A small class-conditioned image diffusion model, trained from scratch: norm layernorm, soap at rate 0.0035.
Rows from block 4, named by matrix and row number. Rows with one number belong to one channel. Each number is 500 + 25 x the weight over the matrix's rms, rounded and kept within 0 to 999. All counts start at 0. Numbers have three digits each.
# convs0: first 3x3 conv (model.mid.0.convs.0.weight, 256x256x3x3), inputs 72-80, a 3x3 kernel for each
# convs1: second 3x3 conv (model.mid.0.convs.1.weight, 256x256x3x3, transposed), outputs 72-80, a 3x3 kernel for each
convs0.139:487502493483484476540490525463496510472477463487483507487519540481502538479484514528505504526494559484507500544556481505503500485514511554516550493513511464509482516519519496512483455444510514497502505516477496498504505521489487524492543492463
convs0.140:541512497495532523496498500502490522470483503504508555498502526505417444512514486499511516500436476509511522491463519494516522511488512520523499483530538480494505505519507500515492499431493444525518544545496504537502514524530504490504473517512
convs0.141:469467485488524540501527512501494498462490511483501483509545539488520503481502500519516500525518488487495525514468464501507492507500463562535506525511526534553506475474515473516516505481546471477504465491522480476513491499487484496505491501500
convs0.142:479478521500479501464511507497488475503490498498504528492506489506513509508520502503488487520545521526513492495496456488528486485484503506512477491476488491513474499487507486506487467504481485498472471496502526468478498512494472497494513503506
convs0.143:497512556533504538521514526493466470508511529512486524492494507504437428489453491516491524507464462507509545484503512484514512504474524544464491521479487460478520495516546481498537491484522483500506476504521503503481500522493497519523517496536
convs0.144:556531503494554495520498514487509451485488490500533497472487521512544535451505502446500513489481468514500533522536548492456503523480556505479459534512539522496534527468483484521498489511523479498469486483497521502497475498475472481537506524517
convs0.145:513544502473440528509507489510479477507499508517477501520534512442524535499506504536493516476495515477440505542540467484465498487470469469513526494511485506554527407459453522574490535528531536550482500540506495491505503434486493511457496563549
convs0.146:488502491468506575502500504511475457541540486485474507521511498477553522489508471510475447480518478475521536473484495501524503513465490518462493486500493472499458503468512503534511480508508459490504523518544445541524518496497473495504485505518
convs0.147:497498485545527490526514475484490525476528481471476475545522493491522508515507495562517521481549485520541498484477533521482525480446472490445470512445536514487482481474446488465486517545512521490517513461524497493472542491517485496464479519530
convs0.148:504488497487468529492477516497498502491499528517485481468479523547498538505489510519545527447442482563473516506531535464482495513527522461508473482508499527476523455519533463469492544466520458484521505480491470506507507517499505529482530493502
convs0.149:496497493512525499454508493497510518495497526521479570485495513477493509467496497497510486483512497511498491480493510510487500482500509439498473498493486464537510474495479505486490512541517476503511526511509505526491518489505537500509489473485
convs0.150:499516561498556480484512511505481536529472549492491527564526496547487571499487466515488487505468468480487548477489498486520478544470589477503472473561478521495495471496524458540482495476538454511497533532515529511555472492495518469519519547547
convs0.151:524501555509482464515473492532501501481486540489492500482472525516509499506452499520527520479440519509503521457497484504497546524475513488485502503504495465484517479498462511481493521501535478509481539522480486482500499480474503474492506519512
convs0.152:523525529512508558472467479508463477484481495525507501505505497489465504472501486498479494486475497531560477514500484503480474487573434486468496463486498495524487551496474500503483550496527496502515500481499499482541521501484491488528508526506
convs0.153:510498481577529475544506487439483477490559527487500505473508519449494498474512564506519510465476475469496567505477398502474479483500493544543549515557548482454510469491467464524502491528537520537523447522529503498448503491515481491515495507524
convs0.154:507474497499528497533526463505496491497497534503568527472521492505465491506460494564544480518504514519521492505503514493534513500466531485485499508484545488529485478483489468526521527514527517490526515505539511478497509510464519503518516478461
convs0.155:484492505497488504494496494493495496465482497479542537517510527502533539489511501521528505520516506494514502483447481468473515490468475495486508527514524499486512512480492510478482516484510494498506503442498486519512512535477526468488510499485
convs0.156:497498516509518492503521468505517504493455558440524553499487497506494480484499532504498459470545479525573510476564494517518483511486513535510445511525500496529513513524492501536480510483477488472529496485508484484446496478526538471520481479483
convs0.157:502482469481440508421481510524521481515520473523490530533556525520491535505485510461480525509556515435548449511490498497516465470572423473511487525500518442502498408562618486500541552525513463448514496474498471493483510481529514446543545501421
convs0.158:538474483482514492485461524443504478515492500485442495496523514516530495514494510499494537519522471565501457473470511427500504492487514520498510509503508477503516527479541479513514505518497478495498492518491488436466498473519535493516517497501
convs0.159:491514515426481536479517541508516533509514450487513539498495481530516515530490494504516514512461488502466441467525487483479527511517492492479519521501530509481524518522486544519443485483516453531488477467504492519475468515487520506525467490503
convs0.160:491530487478509507527498499495467529497529539509523494471489498478474493478540544496493515485536536529500532497528525493488509494471503523504536466475505466494468501496496485490514454480485495490499489485498512529512526510520470496484523522461
convs0.161:533507465532499551520537522491483489533487476526514491467472529477495502497482481464479493496480461482502480520532438475497510527514520495506491513485515502543538516494454490452479464464518551537456528521492489470500510505492525522501527507473
convs0.162:496500480474515511463478520467503516466519490504498505502526501513479483490505509485522499513503479493471500470512476468538491490520529537495481493467512482498528474484510498468512451496497492458513486479506509482481513521512482482470492500518
convs0.163:527514481483526490484514494470516569526512509481494490469438504485504488467504489519537495499499475492504515496494525510505487513482457461542557518506485471495505496521510498477508520473506461507444535510516518554536488519533486509515511482525
convs0.164:464494500510468526532488449490510517540445485503537456476458482522540448528484500534490513514519519466502492470511514451522512470408452509443491548507500506590430568459570546457540531507566525558578585512502489462501487560476458440514534479455
convs0.165:530530512521536477476494485540519479536509511507546503477538503494500515469534482509547515519489524484469490488510466461520454472497493502516498465472524515501513525491490492509486562514501516495458532473501496496504491493498530505494473506514
convs0.166:517517523501506514514501489485484467512481464523533508462439442512456471531502496488525503530539539493480509516468490502481502496515474512498500502498485521499471495468504494490493533518493492480498497475482496506520523507512531522509492540531
convs0.167:537500502489515522481472462507524481470501526504549549517538499514519485462517465515520533478507514479493469488490548496479481530538535532515500535507510475504537487519484497482508492491503469511535498499454458505537523478486497497499490493516
convs0.168:497457471489490485493544519492479450501516512522480507475488505533516533477465505517464493511528489551565559469461483459507448545535488493468449489496498525483468491466526501554534501477449472510517521509559528504480528473481501511494543514486
convs0.169:456493507499511486518482480519524515447513566483506523507537500516503457528494505496519544512495499481452538502473466500505529496472490484471492494511481521492473504518496487491504476516522440474491517464473482493470499483496496486508477494496
convs0.170:496485526500510503509519498490477486502508497427510478503518473529524539481495532506490535524451514481546510478501487509509439487508512469503488489487468514442450510482491439401511519537520485502511489551517489487484483516493531485497471501504
convs0.171:471497511481483543529522531500539489531528501434456563474484511471551491503493503498537536497525480502495521468499512522520488514531497499494535473527539495538481501546474497470470495469514497506530517495494480498478530525512529495520481545544
convs0.172:510525547491527501456516454461471503523539526509481518512504512494492493514534453496519484518489490458491496467505509455480517498468478540510493515480481480492496473489511494503506534511507489497501489522441488456495514498479479507481547503514
convs0.173:511502532466486496472462480528504520486556495481507503513506503478501523516519503485510472513514489525514500504522507493503536510492483480482480516515493516457489473525479500518490527479481527506510506504503460473478512496492517531490517521509
convs0.174:519480463547523504518514494512529514519472481509462516502479508501521491488515460492499475484475514521506517526528471474531498552533515465477476481525487530513504486479508493550497493519532485472471546469517498480499476532519501515492522504503
convs0.175:493488523580462460449521524522521517482499455421445518465507517494508430524494523495537497531517577476503447458518463579512533543519463459497500507503490501468492495533517485461494489490521438568565541504521492543462496542528544545465464541520
convs0.176:523482525540493477499492527502529480514469490475487527468487475474466445509552518501498530466500465540495582491500507501488498488515508525502533498486464453506483528496490532553529460480523483487506533482546505462494481514500447512501510485494
convs0.177:467519492486515473505491498512500538512505498518485537490525502488510513493490506497503472492462482554529535520556505504480480504498492506479480501504479512512496509477513521478490522499516467504456521510479523532524503517486499508495497512495
convs0.178:508509576489512488488498496486484516508494478504475461499490488502504483485493492503441501497504505510504469473473507456490529477490538497488470480521508502504482512494496485484491515491537489505506494508512470457522501508477488493507491519490
convs0.179:504474486496510498498480478514532477514505489537491499506515473472503486463506502513491490513504491497495449502518527512496478482489561525509480505518507539496495523494533485515471461517474479513479538481484501500509443500522498501532472484485
convs0.180:491521523499485474470460520513532507528458568480471487532503496495485504471524516530458483498524538511538535461543525477523489504507488497504518501514529479468510532457530503500504519516544521500507523480495482471488482527495531489493468467499
convs0.181:482480500486503526542529485524471470549496502483460555538511502480497497519514520498534535568494421461487521539526526536503521500516523469513464526491517523509496506489517477460474529534437528516528479459529457532486459504497475514506505503508
convs0.182:537481508495513505502487530452483501519500517574482482460487517545515532571460491497511517470502481472471489492519474506512497527513467442475493527500498494532483477520526468484499465447492509503512457492488509512486486553496519524546471486512
convs0.183:508535502499483472492500492515498479527511531514485525489469504498502511513484480513473484494487517503528513525469496523487483489499482521502486507498510495546508505515492477522520482517501493490529492496473476501506507490494489482508482475494
convs0.184:520522493481449516526509493498475488482490497521522514511476502518473530522476513506503519525496494482507507503517484509512522478504517494509493498537505524481498473475507509504523484482499510492527483497539489481509506517510475490524493489492
convs0.185:494476459496493484468474481467529515453529500470468506517469492549564510514497499504503489482552502473517487482519474528498502482516508481509479445504542511491535497471505531495437508512494490499512523465506534544526495511515482503531507507457
convs0.186:509494542493507476500472490542460527501469514482491486476478491493489492502482509498479513533512456515520472508563504491560515529502496530518504532517472494483482499482491516493465518485470516498508503565523502491486527524534495499535532493510
convs0.187:477487497503490492485498456505519540543473513507529546530477492485477509486525501423493521460513485507525550488519500502472521523514529472487529520482510505495513503505486468507524524507491513504487523502511516534464492473507459504518510508485
convs0.188:503474511523518510492477501490506516481523495502473479499451518469532494478474502498503465513506497467493481487492519520525491480553472452476493511485486518507507498494523517504513485495484478500434532507473511496531493519509481521464531441504
convs0.189:486545463456527494499516536486449471553506486502537479530512439513514442530480442503490460532498499514499550495513494523470498462528489496509502516463502501464503510507504458525511539503525526526518519462511507532465518452498498483471517500502
convs0.190:491502512493501500475495481520517462525475469571531512514515471480530492488496514443499514469494523514545541477511502466460503490536519485465480500501499514493522522492457505516497493495526495494456517511508534501576502502539476531512505522506
convs0.191:523486500487486513485445523518529508503500526492504501507496500515504525499494508502492497481523510486482487511465479499506473499516498506521520503494529519475482505506528509499489492515524514514505493443518513510459463511495506521522484492500
convs0.192:475505489526515518518507509493523481440511491505460472499518445522464458533478511514509494496519508496521498490507512508490505519486489509514497505507479503487497476483553473481515475470502499505500480498521470465487498499482523477482521499509
convs0.193:478517513490510499526519499482523475500501539508524511477505510500486473505476509465483506491497494482506547464532483484497478519491530468525497522544496441506485505474494482528511475521500500502479523486477493482478492503485516489501514509498
convs0.194:497549520523497518551497511477583501519529510453537452479472498488497553541506489540509507501482502511501553525500495491516532484526507521511509492495503526458484513467485500524449488426486475495489465459449501507560504539499506504480560529496
convs0.195:489529511533541518506550525541462513488506476485469487469460504500503487489495494516512477467485507575493497484491501505529490479512527511532487520523485482478490514487493513507501471511487484504480499518498498485495496489489516485518497483496
convs0.196:537437469531501483496514504489553510472496477464467469536491498507542479484459463522480484465449458465497540507520535473499508510487533481524492494484504523453492518539484521508511478493471476536501527497488508508477485509520495521508491516494
convs0.197:516507525532493493472496544498480486539485448460498491521509504491499503498502526517494488530476467491497500485526453519479538540505504505497513473515510478523487495493505467505508502504530535506480515490499506475503531500518509496506511519501
convs0.198:462534473513521564488506464406586438489501512471438554517458487486527491535502515460482574462528497513474491419523458553526459521546521464489515476510453474449520543468488511478504518498484509455531497472467503483476484454540459584511513463519
convs0.199:480539491468507470519475477506469496522491504500500460491504506478496528464511480457466535491522528478507519506522516490484530446483533540509501525456506504508498482499442485517461487523494475517461485491509492504480508476483509489478506524494
convs0.200:487511487478498503519488482501474475503500490493504493487490518483473502503484524491526548495498466535514514560496483488492458485513502487500497506490489519504521522511507479455487460482493458476478492481467465517508504538533495502488458517503
convs0.201:533519522487475519503499502487519522460467553479494511495487491520508515429477524545484452507505528521496525476477489588573497490497567522520563509496527532514539551490486424508447476436459482482492490484488518503484521510487517546580471511491
convs0.202:467460481528477500521508469508457461542502534510485490491477523464500527510519527473490500517516516471461467511469484519531509530509494492505478529503495494467472479504505468474507501532491498506500517512497508514474497495488490495487503473524
convs0.203:502525463509487521499515507454457462519539474453509516468505497475498492522515499541508501479519545486499489509496434511468491518532476527487486452533530532517554527582493466494484445475490498499452469434515564477493495513520486515501482501493
convs0.204:491500473485486537515578489537464523516496474519521489541617512532515454557529436497488486447510540502503526491465531479453479522519481479517535482468508438477530589507504582506526487496552516578550499503503452491509438548509466493482529449477
convs0.205:436479523482463492484471495552522509524484487502495460480478493480522511504505493513512486466483489517525497530548491484517479487506471508465494481507498505468528478499513542489488492511496510509482522516521485494493499495526510510522486493481
convs0.206:524475469512464511536521482493514520484530467503488519480518493522496517481500520501508499475525549512486464497491488470528500493528516504513520491479491485470470499529524495505536476476518489532484514485525533473494495484497481521484480500483
convs0.207:512490542516491488506460473523426528512487508474491519464490501465532521524534516500480475482516452496490517505464468523470524471487499477521489464440493471519527515494519484513476494502544540504522503495503484534510492461522477482524511479506
convs0.208:506503515468488524490527502520486515460472529496511493492492478478493516505489481483472530505481500485501486520510481517454460519478462481459515517514489509491525475516489478538496484484496516492484519508501468544491463471469496483490461516519
convs0.209:523503500475465530503513494478555533451512487487513519469509527466499503500485515515504494518474509505506504517543487480479515521447454498513505468487462471475535493494507519524503532482520437503503502504490493468556504557513518514502483491502
convs0.210:493440498494488458457511477511486498483494458501484495513529518543537505511504521494525500494512457523536519505503509524494481476495499483452471483458466500509527511466508507469507510468478496498508477526516510513579505508515481510505501503471
convs0.211:493492522452524515469511478533476423532475514569465463528532485518465508490467516513496437496514525488513517494555481509490496503511487478489478465485504527506516497509486502523485518495492483516510505508493513522495510521493495507514519514467
convs0.212:498483502511508501528520524502489522506519482483478532469473485503477487519508452487471475489489494570544578507470462479499480524519506509471462468496503519518480530520480479533499459493485488474521527507493482521520469540484477478464525493484
convs0.213:528498534484503525513488555486507504477523510516522482499492525503468507509508529480503482507508502526491507461527505496510502522500506475504506506536518494498513494486514517442512505481500477496531532503530525501531505505509513501535516492478
convs0.214:504504506475526489505510436513504527493509486533517508513518495515523504500500549483530496490470508505495482511537461523466510476541510493477489497501503496499512504506502526508488485495504490532507481489469501510503523485491482502503513510501
convs0.215:509483491516479480481518570525486510466459479515526454509522487434473495489489486533478479516521529442550494504501467494511479495506522477476486519520505494511473490519524480505481513478402471504463519517497494478506513518493484484515503484519
convs0.216:521499521464491505526468497513523442455449492518498503497504531511475497530539507508515504544500549515496462474513521545480495463459519495497522526492507519538481475519474553518479503500477474484497458467506491487503520516543497508485474504493
convs0.217:518537500471506564523452455545522450493554493504551476502481431528470534554617533517469503467513538468533475496502487514474498513515495494460442518531502543490472459470502480505567508510507475507512508496501550506477569504502516518497468552503
convs0.218:491526509559506533501464527478535521501487508497465437490467526491460526489484535489514502484488460505506455478491475500501491480510498500492522512473507520479485493519473499470545501518511513513468475504522510462513445498502502517539506510506
convs1.139:467484475543516490503495507526538530495513481498493469490521513509508494482500450441521533477586490515473453505502499524497487561493470516493511504499523489544474485526488512496462457498476490511503522549496496507511462488539479534539523504487
convs1.140:519459502479493542523528468465512514520517469548502469436474505504482498534471497512504426480547498523474485496540475505520485506511525483487494512461483530462515506524454490524548499460527482513516498504491543504491506478529481520493498461493
convs1.141:465466493475482496475502517525509526515518531486494470483490496481467473486496478484504512524499482479483474539480520527517546523530538523499495483501558484537533497512466501491506539525500429463479471476484442478506494504531501514520515483524
convs1.142:479476538518496492494535510467488513508505483522525485513509499489515488501466472497482470533457483514516483524503507512492522515467482493477507502503517503448519494522539509536511500504539502542500519501532520524487510503498490519479496517552
convs1.143:499442488515491503486495524496524510493512523514517482495476480512498513505506492472517480523497479497509491499540486508481515464502541478547546506467511516541478501463485475475496472505533541534558472518530512496524470513486521517505513499492
convs1.144:555492490524484505481510493453445474516522481502454542523477519509488486504496478481537490492482528504514538500552503489523503492482483446483483489504469504497491453536485518508508495470505525516463522489478488526483513492506513503495513528518
convs1.145:495477496469525468526480456471525533509491508541543432442434515487511507529522503447486515468465464466475471506495540492485488503517489484494503537519532506494531485526467503511510487539510478564530471521489464463508459437543501461503489489494
convs1.146:507485481459476519511525519479541530525467453526560543530492513487518503478498489497537491497483513539525524504532475499496502489519516506510501494495506482507501506492517524479511504511508449460502482492464455440514509492484498487483472525492
convs1.147:538504460492523496490491458519496504508411495471575499483508489514461514505570448529504547547492500488511494594537509455539491487481515487493465527529481497515486466479476528475504508525526526503454498542454497498508456506510531505511487468501
convs1.148:459501491494512484522475535460531510461534507500475520514488528556503491527510497464543489491494529526458486480487527464511488508453468475509496501494510516463513501535477506512521509517517503512517509509457512512587498489491535481510513530505
convs1.149:480469455510483468483469520483509460451493520462497519512488503501486470496522481486511489488494488499468463515475514487498467504491515487483506497504489460487504459467487490511533511503520508465508480497486532521526477502479493496497504476477
convs1.150:483490487524432504471500505500492525459525481501540539502493499495512517479496479508501510528560500517484504463504496542505462494510510487474442504487509497507505472514455526488513524505534484518495533475507490462522521481546490523503487515470
convs1.151:502543464512520523456509489483524511490506502471484484461509475496541523535492515481486507503536484485468483488547460470501496527475497506510527488497543515513511455475478495526484521482488497504536557475437508459505484502499528509500499494508
convs1.152:487497511446513478468447491480512452541515501511520499508517481506481513501537501504482486482581486485535493510436525533497484502523476498512539499476528483496545500491470488491491551531434396468499492499494467529466501498494475534530504498500
convs1.153:516518524550478403511503500525526535484488529485567542480481451479526471526508509511525533510494490472512474508511513486525523570522529507499524496479503521503478460464469520453474547533586565502462509513509452454476501493486510453504484520478
convs1.154:528481458503474506524502506487454535475499507524506494514512504530516490503515510521489501476520474530475460491475491493504476533486465486471503490486498499492506498513483533521521563525507514488472494481507489458487511509505528539474518528486
convs1.155:493511524493513463496495504482493507481502511481521504516509528535531515537467437488474483521507451520501502472480517463462526541536503496480476482511480499564541509531499524582505497447469520487506505526548552534527486517516499486501453501524
convs1.156:504500476489503476473518493434546506456576505481509490531478507488512480508521514523498505512518524523492504494500507515517485457460526476473488505490508515494463522513503526481538486466498584513507498544513502550503529482492476521524515508522
convs1.157:489480523557494502547519484473486421538494526549530494536547497497506517563553485492505478512491516427532507470471535483451500464480530473500539517480459498484507509449470462470551427486507477479504566490520459521538523501531509533523474485463
convs1.158:478569510537475512563503468465500466496506464532510543489524502518484503523505485518493475502484486490502500530516535513515528510512480468491506502511490471495496490500472492480522504504493523516487487495531483483562488509500524509482470498512
convs1.159:458497503503518523508510515445490524533471484503476518508532502503499509477520507494520508492508482469481553510486538485539549514508513493485531493512495485487523528497478484504463483471496502487514502504489500501553444508550470478486504499502
convs1.160:504492489488507518530483514504493514450490538481514483480500482478507510545519506482508506466440503490481498507498495501507506483491507516490520479502483482481465489560540490516495503506492486479526489544507514531540489506488528490540517480484
convs1.161:496519535477513491536527515494454469495461460489509466488481512449474522553500518495486505508499493487539538501479496515526551579493487480488525508484518482471523456558546508512483473455464529501477506462475534478471499479512527523505537496499
convs1.162:494509531486504518492508514481526468514514512502507509463516511496494514535490499510513509547485495512471518504486522492474521494502516531475510507514508522487505517509518488509529505495510515514478480536530445506512518479505540492507493484508
convs1.163:507490503561466522527499480538501497481510472453505448513478488475481489476496460539485553501482516519494486488505500519512506517481505499534500501486515505487490497517513528513496498473491481435483494486507558513573490491475497508484492490512
convs1.164:561521478463533500464551496493531476505581497492500500425477495472462506497509501519484491496484477501563490526536511482527495480490435518464466544505495551551476527515528432506461397531495529544501460459472423451504476533455509477487467541516
convs1.165:489478519567473513482481490510482524520472479526481448504501515529528484475499476499537500519549513524491493515490515564477542520463515477501506472491520490482508465457465518480523521495478489512488507508470538490481523469529487513494488503485
convs1.166:460426435495470446497479457516535591514544555532520509493525526490509521508512500478479503502482504504502511490473512488507519493512558502484461502505476498508495476480485486511470477486436545515541527520520508512507523503464513523516485496516
convs1.167:563491513475497473508514467462485523484476536476480529525504518504522545530488501531475505478516473485495464477461484510497519493535503500485504484482503515490512501510482484510497527488545532514536561522478463484549489474491490545486448494511
convs1.168:463483507506514518513526516497458464518515508460466471505477467477443464530571547487497507491462454498520486544522515488485510512489464509493472472466490482524519466464499533451495470520509470493497498487499482493533497523501479443506536491473
convs1.169:503529461515514485488506506494496495480486512493472468522532509520508485493483518479526505521519490519469507497523468473536457496532443488525460512478504492487479493499506502498495518518516500495541507505454477492517513495484504519514503518481
convs1.170:496533484509513509480483516478453484496503501527492516537500487541506505500498495492466497506583472449481491494540495526510498512473506506509500515495447556502504462443478482524512524452496513498480424471531470501477518486523503515477476494496
convs1.171:490500520491467574522513529467497546538512488523480491527511488503460440495480519498504537509490499467484450495482517485508504483475517536512487515494500467466489474510522524524517502465518494490466538498495498425484523505512480459499514503470
convs1.172:563471530532485515479483481477516492441482522429459518521478491474500514507497528498512521496498497507515531472507485494498492494477526511477523515503469506468506540498459518507487522485527486518500530460500515470507514475494484520501504516498
convs1.173:464495493505520518478495491461493480460478490467521463491492518524496495520540516499440478496509515530497514505520498510492479500489485486492476490463460522501532496512507483485482519470504549580547510489523501495525495495500522515517490487514
convs1.174:536490488525477481530494467470506498507502518450503507484471523545487503495538445490520491481510506508455492469488509504447470505476450474480497487502472495491504501504500490464507519520488506481466496528468504469534517515494479497525507485499
convs1.175:454461486459512490510528508489488486543460456521472511467499542490468494525469448532536481480506503467533535516512478483509465526494503532462481524495472484385506498568542493529566471377481488501497489490488476490487488543550487488549493469522
convs1.176:440494514554512525506500500473492505550510470530483500515511482472494503493464492484504486569505526508499462484527466506487533502498495511527505488501499523495496460492470518473449536498494522470491471533479484479449516476509515502525511493507
convs1.177:513500506494502524506495518479511458521507489472501518479491484500476498516534503464461496526541497495512501507502527498494500521488440505500473513497474490533490496514469464514493495527499507491508497533497572483568492478505504484493493490497
convs1.178:491493501490507498477482460509510506521485474505519510494478504498503504473501525500502500516518527500549474487535492493515557493556499534478500478521503497498475464517535506529487539506501501495516483515472449527491511475493495520514509511492
convs1.179:533494495532487552509503552498489492472485484525482507462505500491501467490509478519527494496488478530491504480510510501507438486483517474498517484476536470479520494489541540510530459496492506465514488507498538508528505463505481504503473451530
convs1.180:541508536534498491490496514507492529485542475483492491541524503505505502502512525469485474489485520528555458502496459484507512476487518455531482495498490530525496465474451496496487518506466517521533518516493494519510497486552476506499475518501
convs1.181:499520466455540470515500478476549509506497478559500501481492480491467550489478498483501517577521467442466522504510493489509528427493499486510448510480523540495499523465502489482487489498492498489525511546477493484529510512476506540487522474521
convs1.182:510495470499487513497501485489496504479480521482479540477533603499536562513512498490494542543500523491493488516533507536522532477540559465478532499486578517492565486510463495523511477519549480453498524539500514517549493501513465524453489490481
convs1.183:541516515498547494520485479491517522473484470523484476469481498521519518501495467499465512485519501523524512513506518514495474474522489489491501507509509515504506454455509484497496458490481494495549520484504495526481501512508484507467516501518
convs1.184:523514519448523524531466473499462486493521511518511469499517494500445494469508481493481502501468479494526496492494496480486501516492478508504488505491495498511498521521500473518483515515500512520512518512502492496497483474520484491485518505487
convs1.185:490566527491526515505511490474498491510445519474460505471481486503505538480487526518501521517481508537509483526511507483512523505494502461529501490498551493504480512495504569499488494543489486490522502547465532466493527508521509483493512512473
convs1.186:527551511512500559482489528499478498499539516473547525530514513502502513495484490507456495508517537463438538508501501528467513503455511512509516504522475517460487525531480532510482501521538513471464468440499495489504490500482502487518462500515
convs1.187:547520555573514510486516529486443496454521463482486514501511495540517511526501510501491506494513496495449571509478466516455476501487520508508509493497520473530515518496523500496552511495577527498496485511504474492480507505525485513509517525495
convs1.188:489505531495473531537527523503555504492477504514534481499505497495522524476505492539561530510500510540514542503459517549470505526506517503527487519487494477485515565514531521501509460487509492496499522492471579487534508542480521473485546514494
convs1.189:445482545467494529511475508473511502520492446507501503494493519502490511479491475505507479513505473567477483518462532496503491519494479480536515515516505522504501477498466522489516490502498504482492496515468484475500512484531530527499521488504
convs1.190:529535522481494556511486522515459481552548507554490464516490516532488515509501495462480502508533542499534535501488516486498550458512502494486486529482502497505523459500507487488516517493489462513495497489466542503502503504487524474541505494509
convs1.191:490530485494506499473508489517522510510535485469492463477486486506551531498488508481489495495476502494492490512492521504496516484528507512503484472452504478499512538509510536498472478487491538475467473522527465479468486487502472514478495498498
convs1.192:480479472481477489507496515520525523512505532491499492494490512511477473516500489494485511500512505475503488515503475475505476476493510518514498486506502478484521538522527474523511495511519517537542488513533502511512472493484507505480501506514
convs1.193:490487523516495557463487550519436481466470491509457520509488482507477471482485481480493513510481491491498537467509487527498527515483551500472511514459481515489518466493508446488482509496548523539515530524480497502523496535501514504499525518499
convs1.194:495512431523494478516490500500507536484495472499442529500485501453506533513491466489503522524527493513490497482506478487492485518466489517518469460476487503530465512496521528506446485455489473503505506522532510489522496491462513503482503495484
convs1.195:519490494485463496511523549465443482476482499464553502516476503508504490483530533514513448470503553519483519465515521494449536492438484509524473519496519519492485505558514475488482529524509516519502511500482503509518498496507490490505485454508
convs1.196:471483544521504495523536479522521540490493546496508482490487513521512531513463493485498518534533521488516471480527486503511501483477507505527485490483494526477500491489493521510496513474484500523489480487468490431518497502522518475468498493486
convs1.197:535510541533505491553476467458461509552496502513501503499518514506518504513488472495496489526526476501514478506503464471505513527500489520497500491495496492514482497479493502502517470486519483524458508503499531503491528508515542512506520491497
convs1.198:475535493442482503533471521470502484467529541567433630485489554487501505510501532539519490490537545484481538533506478509512551504505573496495518485537436515532547482468492496521515491511502472501474533542459466527495528491466462502507515520514
convs1.199:540516503556486489550451492512504459513503473514507468502470527477506532489496487481519497512525497463488501473514494495502515500490512517493543502470558479497516488518487507534525505527550500494488531529496465559509479501516498489518525500493
convs1.200:509504515510487533525502517483495484511495492509519472476536508512513512534497526494503499517527496464486541507511469489502494466480465473504516522497501502503533480499506493505536457529505478482510569536538463501538480505488505475527522502510
convs1.201:536551566498516535455488471523515515445530493563471530534518463436547499495449521501542511468496504527520477471487491488456439536526492521513480472508502472471492504531516476450526485502497482414471510530434493523480529474481456480518518509466
convs1.202:566476476502506482528514513475539474492520427558571433525528511498501543491497514513511501504476479503516492490489512527473517533490495497533509502500480492489553502464472482521503480507523487486470511500517502502467497547478509490478501465490
convs1.203:513500499493454508502533486544485529514488510550502527437513498499513442477459503466445532498451534540544432498490453521509529495488460486513502491499552491480523494471446520506500477430445532509525507478457462467492503504508487528556486464491
convs1.204:485502550443556580535461436530460497469468468504411499494522467561549497565461548576536456443524603556512477472522492520463496525572505472514540469559519521555495472496513586496344474530496483515494514498507400484439525509452515413519440524553
convs1.205:498533504492524506497508539510478471516507473490494488502496505502508469500510524503483475504532515516482480472486503504486526515448525497521496509482470506517511497490532528503487480499512484525509469471484495499487516488516495534507503494495
convs1.206:504464443481532497558506490496505486555458508503468472508471500504502500505478498526516504475471500500512534474491515496498542489472498527522524481518505453504509480502517495505511480470503524513433467519474516481494490489496488517494486492476
convs1.207:513518489515517479519528519455481501549499460468548461504501465461513490499491482479469463522478511489500505490506455480502485523525487474496491488503522516482516513514501522510452467498464518473537480501468515524489483536520484459498483503444
convs1.208:504503479482490501498472482491473469499523528478522464491501476506520506494496499481475518510533481480508528548510507495546479498484500485484497496485518511503488491490497497473505500484506505502558474509476490528507504501530499496535471498514
convs1.209:491515506475546541534521487497496534531492550502481508507467500473496499479498510498519521492508501474503514509554499466481568474485473472517481557514517518478513529499479454479498491492512508548506512463465485522571515507500506488499481472500
convs1.210:520538534508496504500539519501501485537532506512501485509491492501500507508485482480483510519472499501519513473492513506496456476474492509505525508481481506506511530532490497529495493492487490506544446469494552511548529494518486499507498502494
convs1.211:510462532492492559457535533534515431499563447552503453478468506486487492494519504484494509492526519494482466539517529540508520507456501473454495490494508484525524493495485472484506493503518462478475502463498490492518490476505485505537510470501
convs1.212:512480494529519510522520519510517497519493485482529508491493504525496490520508528493468443488497543535519543538520511532515535504493481519500486528512501502534520496498516495449479474472473474494510504502458473481465514512480425510531493496498
convs1.213:452522473504483502483485511490459464483492508471510500502480490462506462514494484481531499483491534503498491480478481522525499480506527467476478468459478506460535519488512514521496522527483468489485481503468448529506512507503467500499508489463
convs1.214:528495493508489516531494535488482494511496505505497506523535496526519491497498508494501496530535539504475527494497512501552448538477495511481503486474501504495499545498497538501469491513501538488500500477541487456496473487462493512511496470487
convs1.215:447484480518523475498505478533505494523501548511584500526523515504492528490535464494504505518515514511510471479497505514500492488553519508489448505478484537545506581500519548530515492534508529516529483547516467478465484436459501513484504488489
convs1.216:517535502523483515471472499478536482465531509491471482524473501500491500511530517545512484468515498512535530507552477520507448498490506478456492465486463498500464521478435521492471474491501488470496468481477512509482499472511507523499491512489
convs1.217:536548480541525499508474490489535502518506524514511468508558441502513535510472450521475531448495557535590519438482530523570510492565483540535484435503468499558474445431550442522518467477493483498514472503525475512526493516522492467510543490522
convs1.218:472534507469520497482527469522539503495473509489473527492486508493494495518479475489498527555514522488511532501488546538488476515497517515494538455500499517517490497496481467518527512486478458531512461494514529471481481523515501507478518524492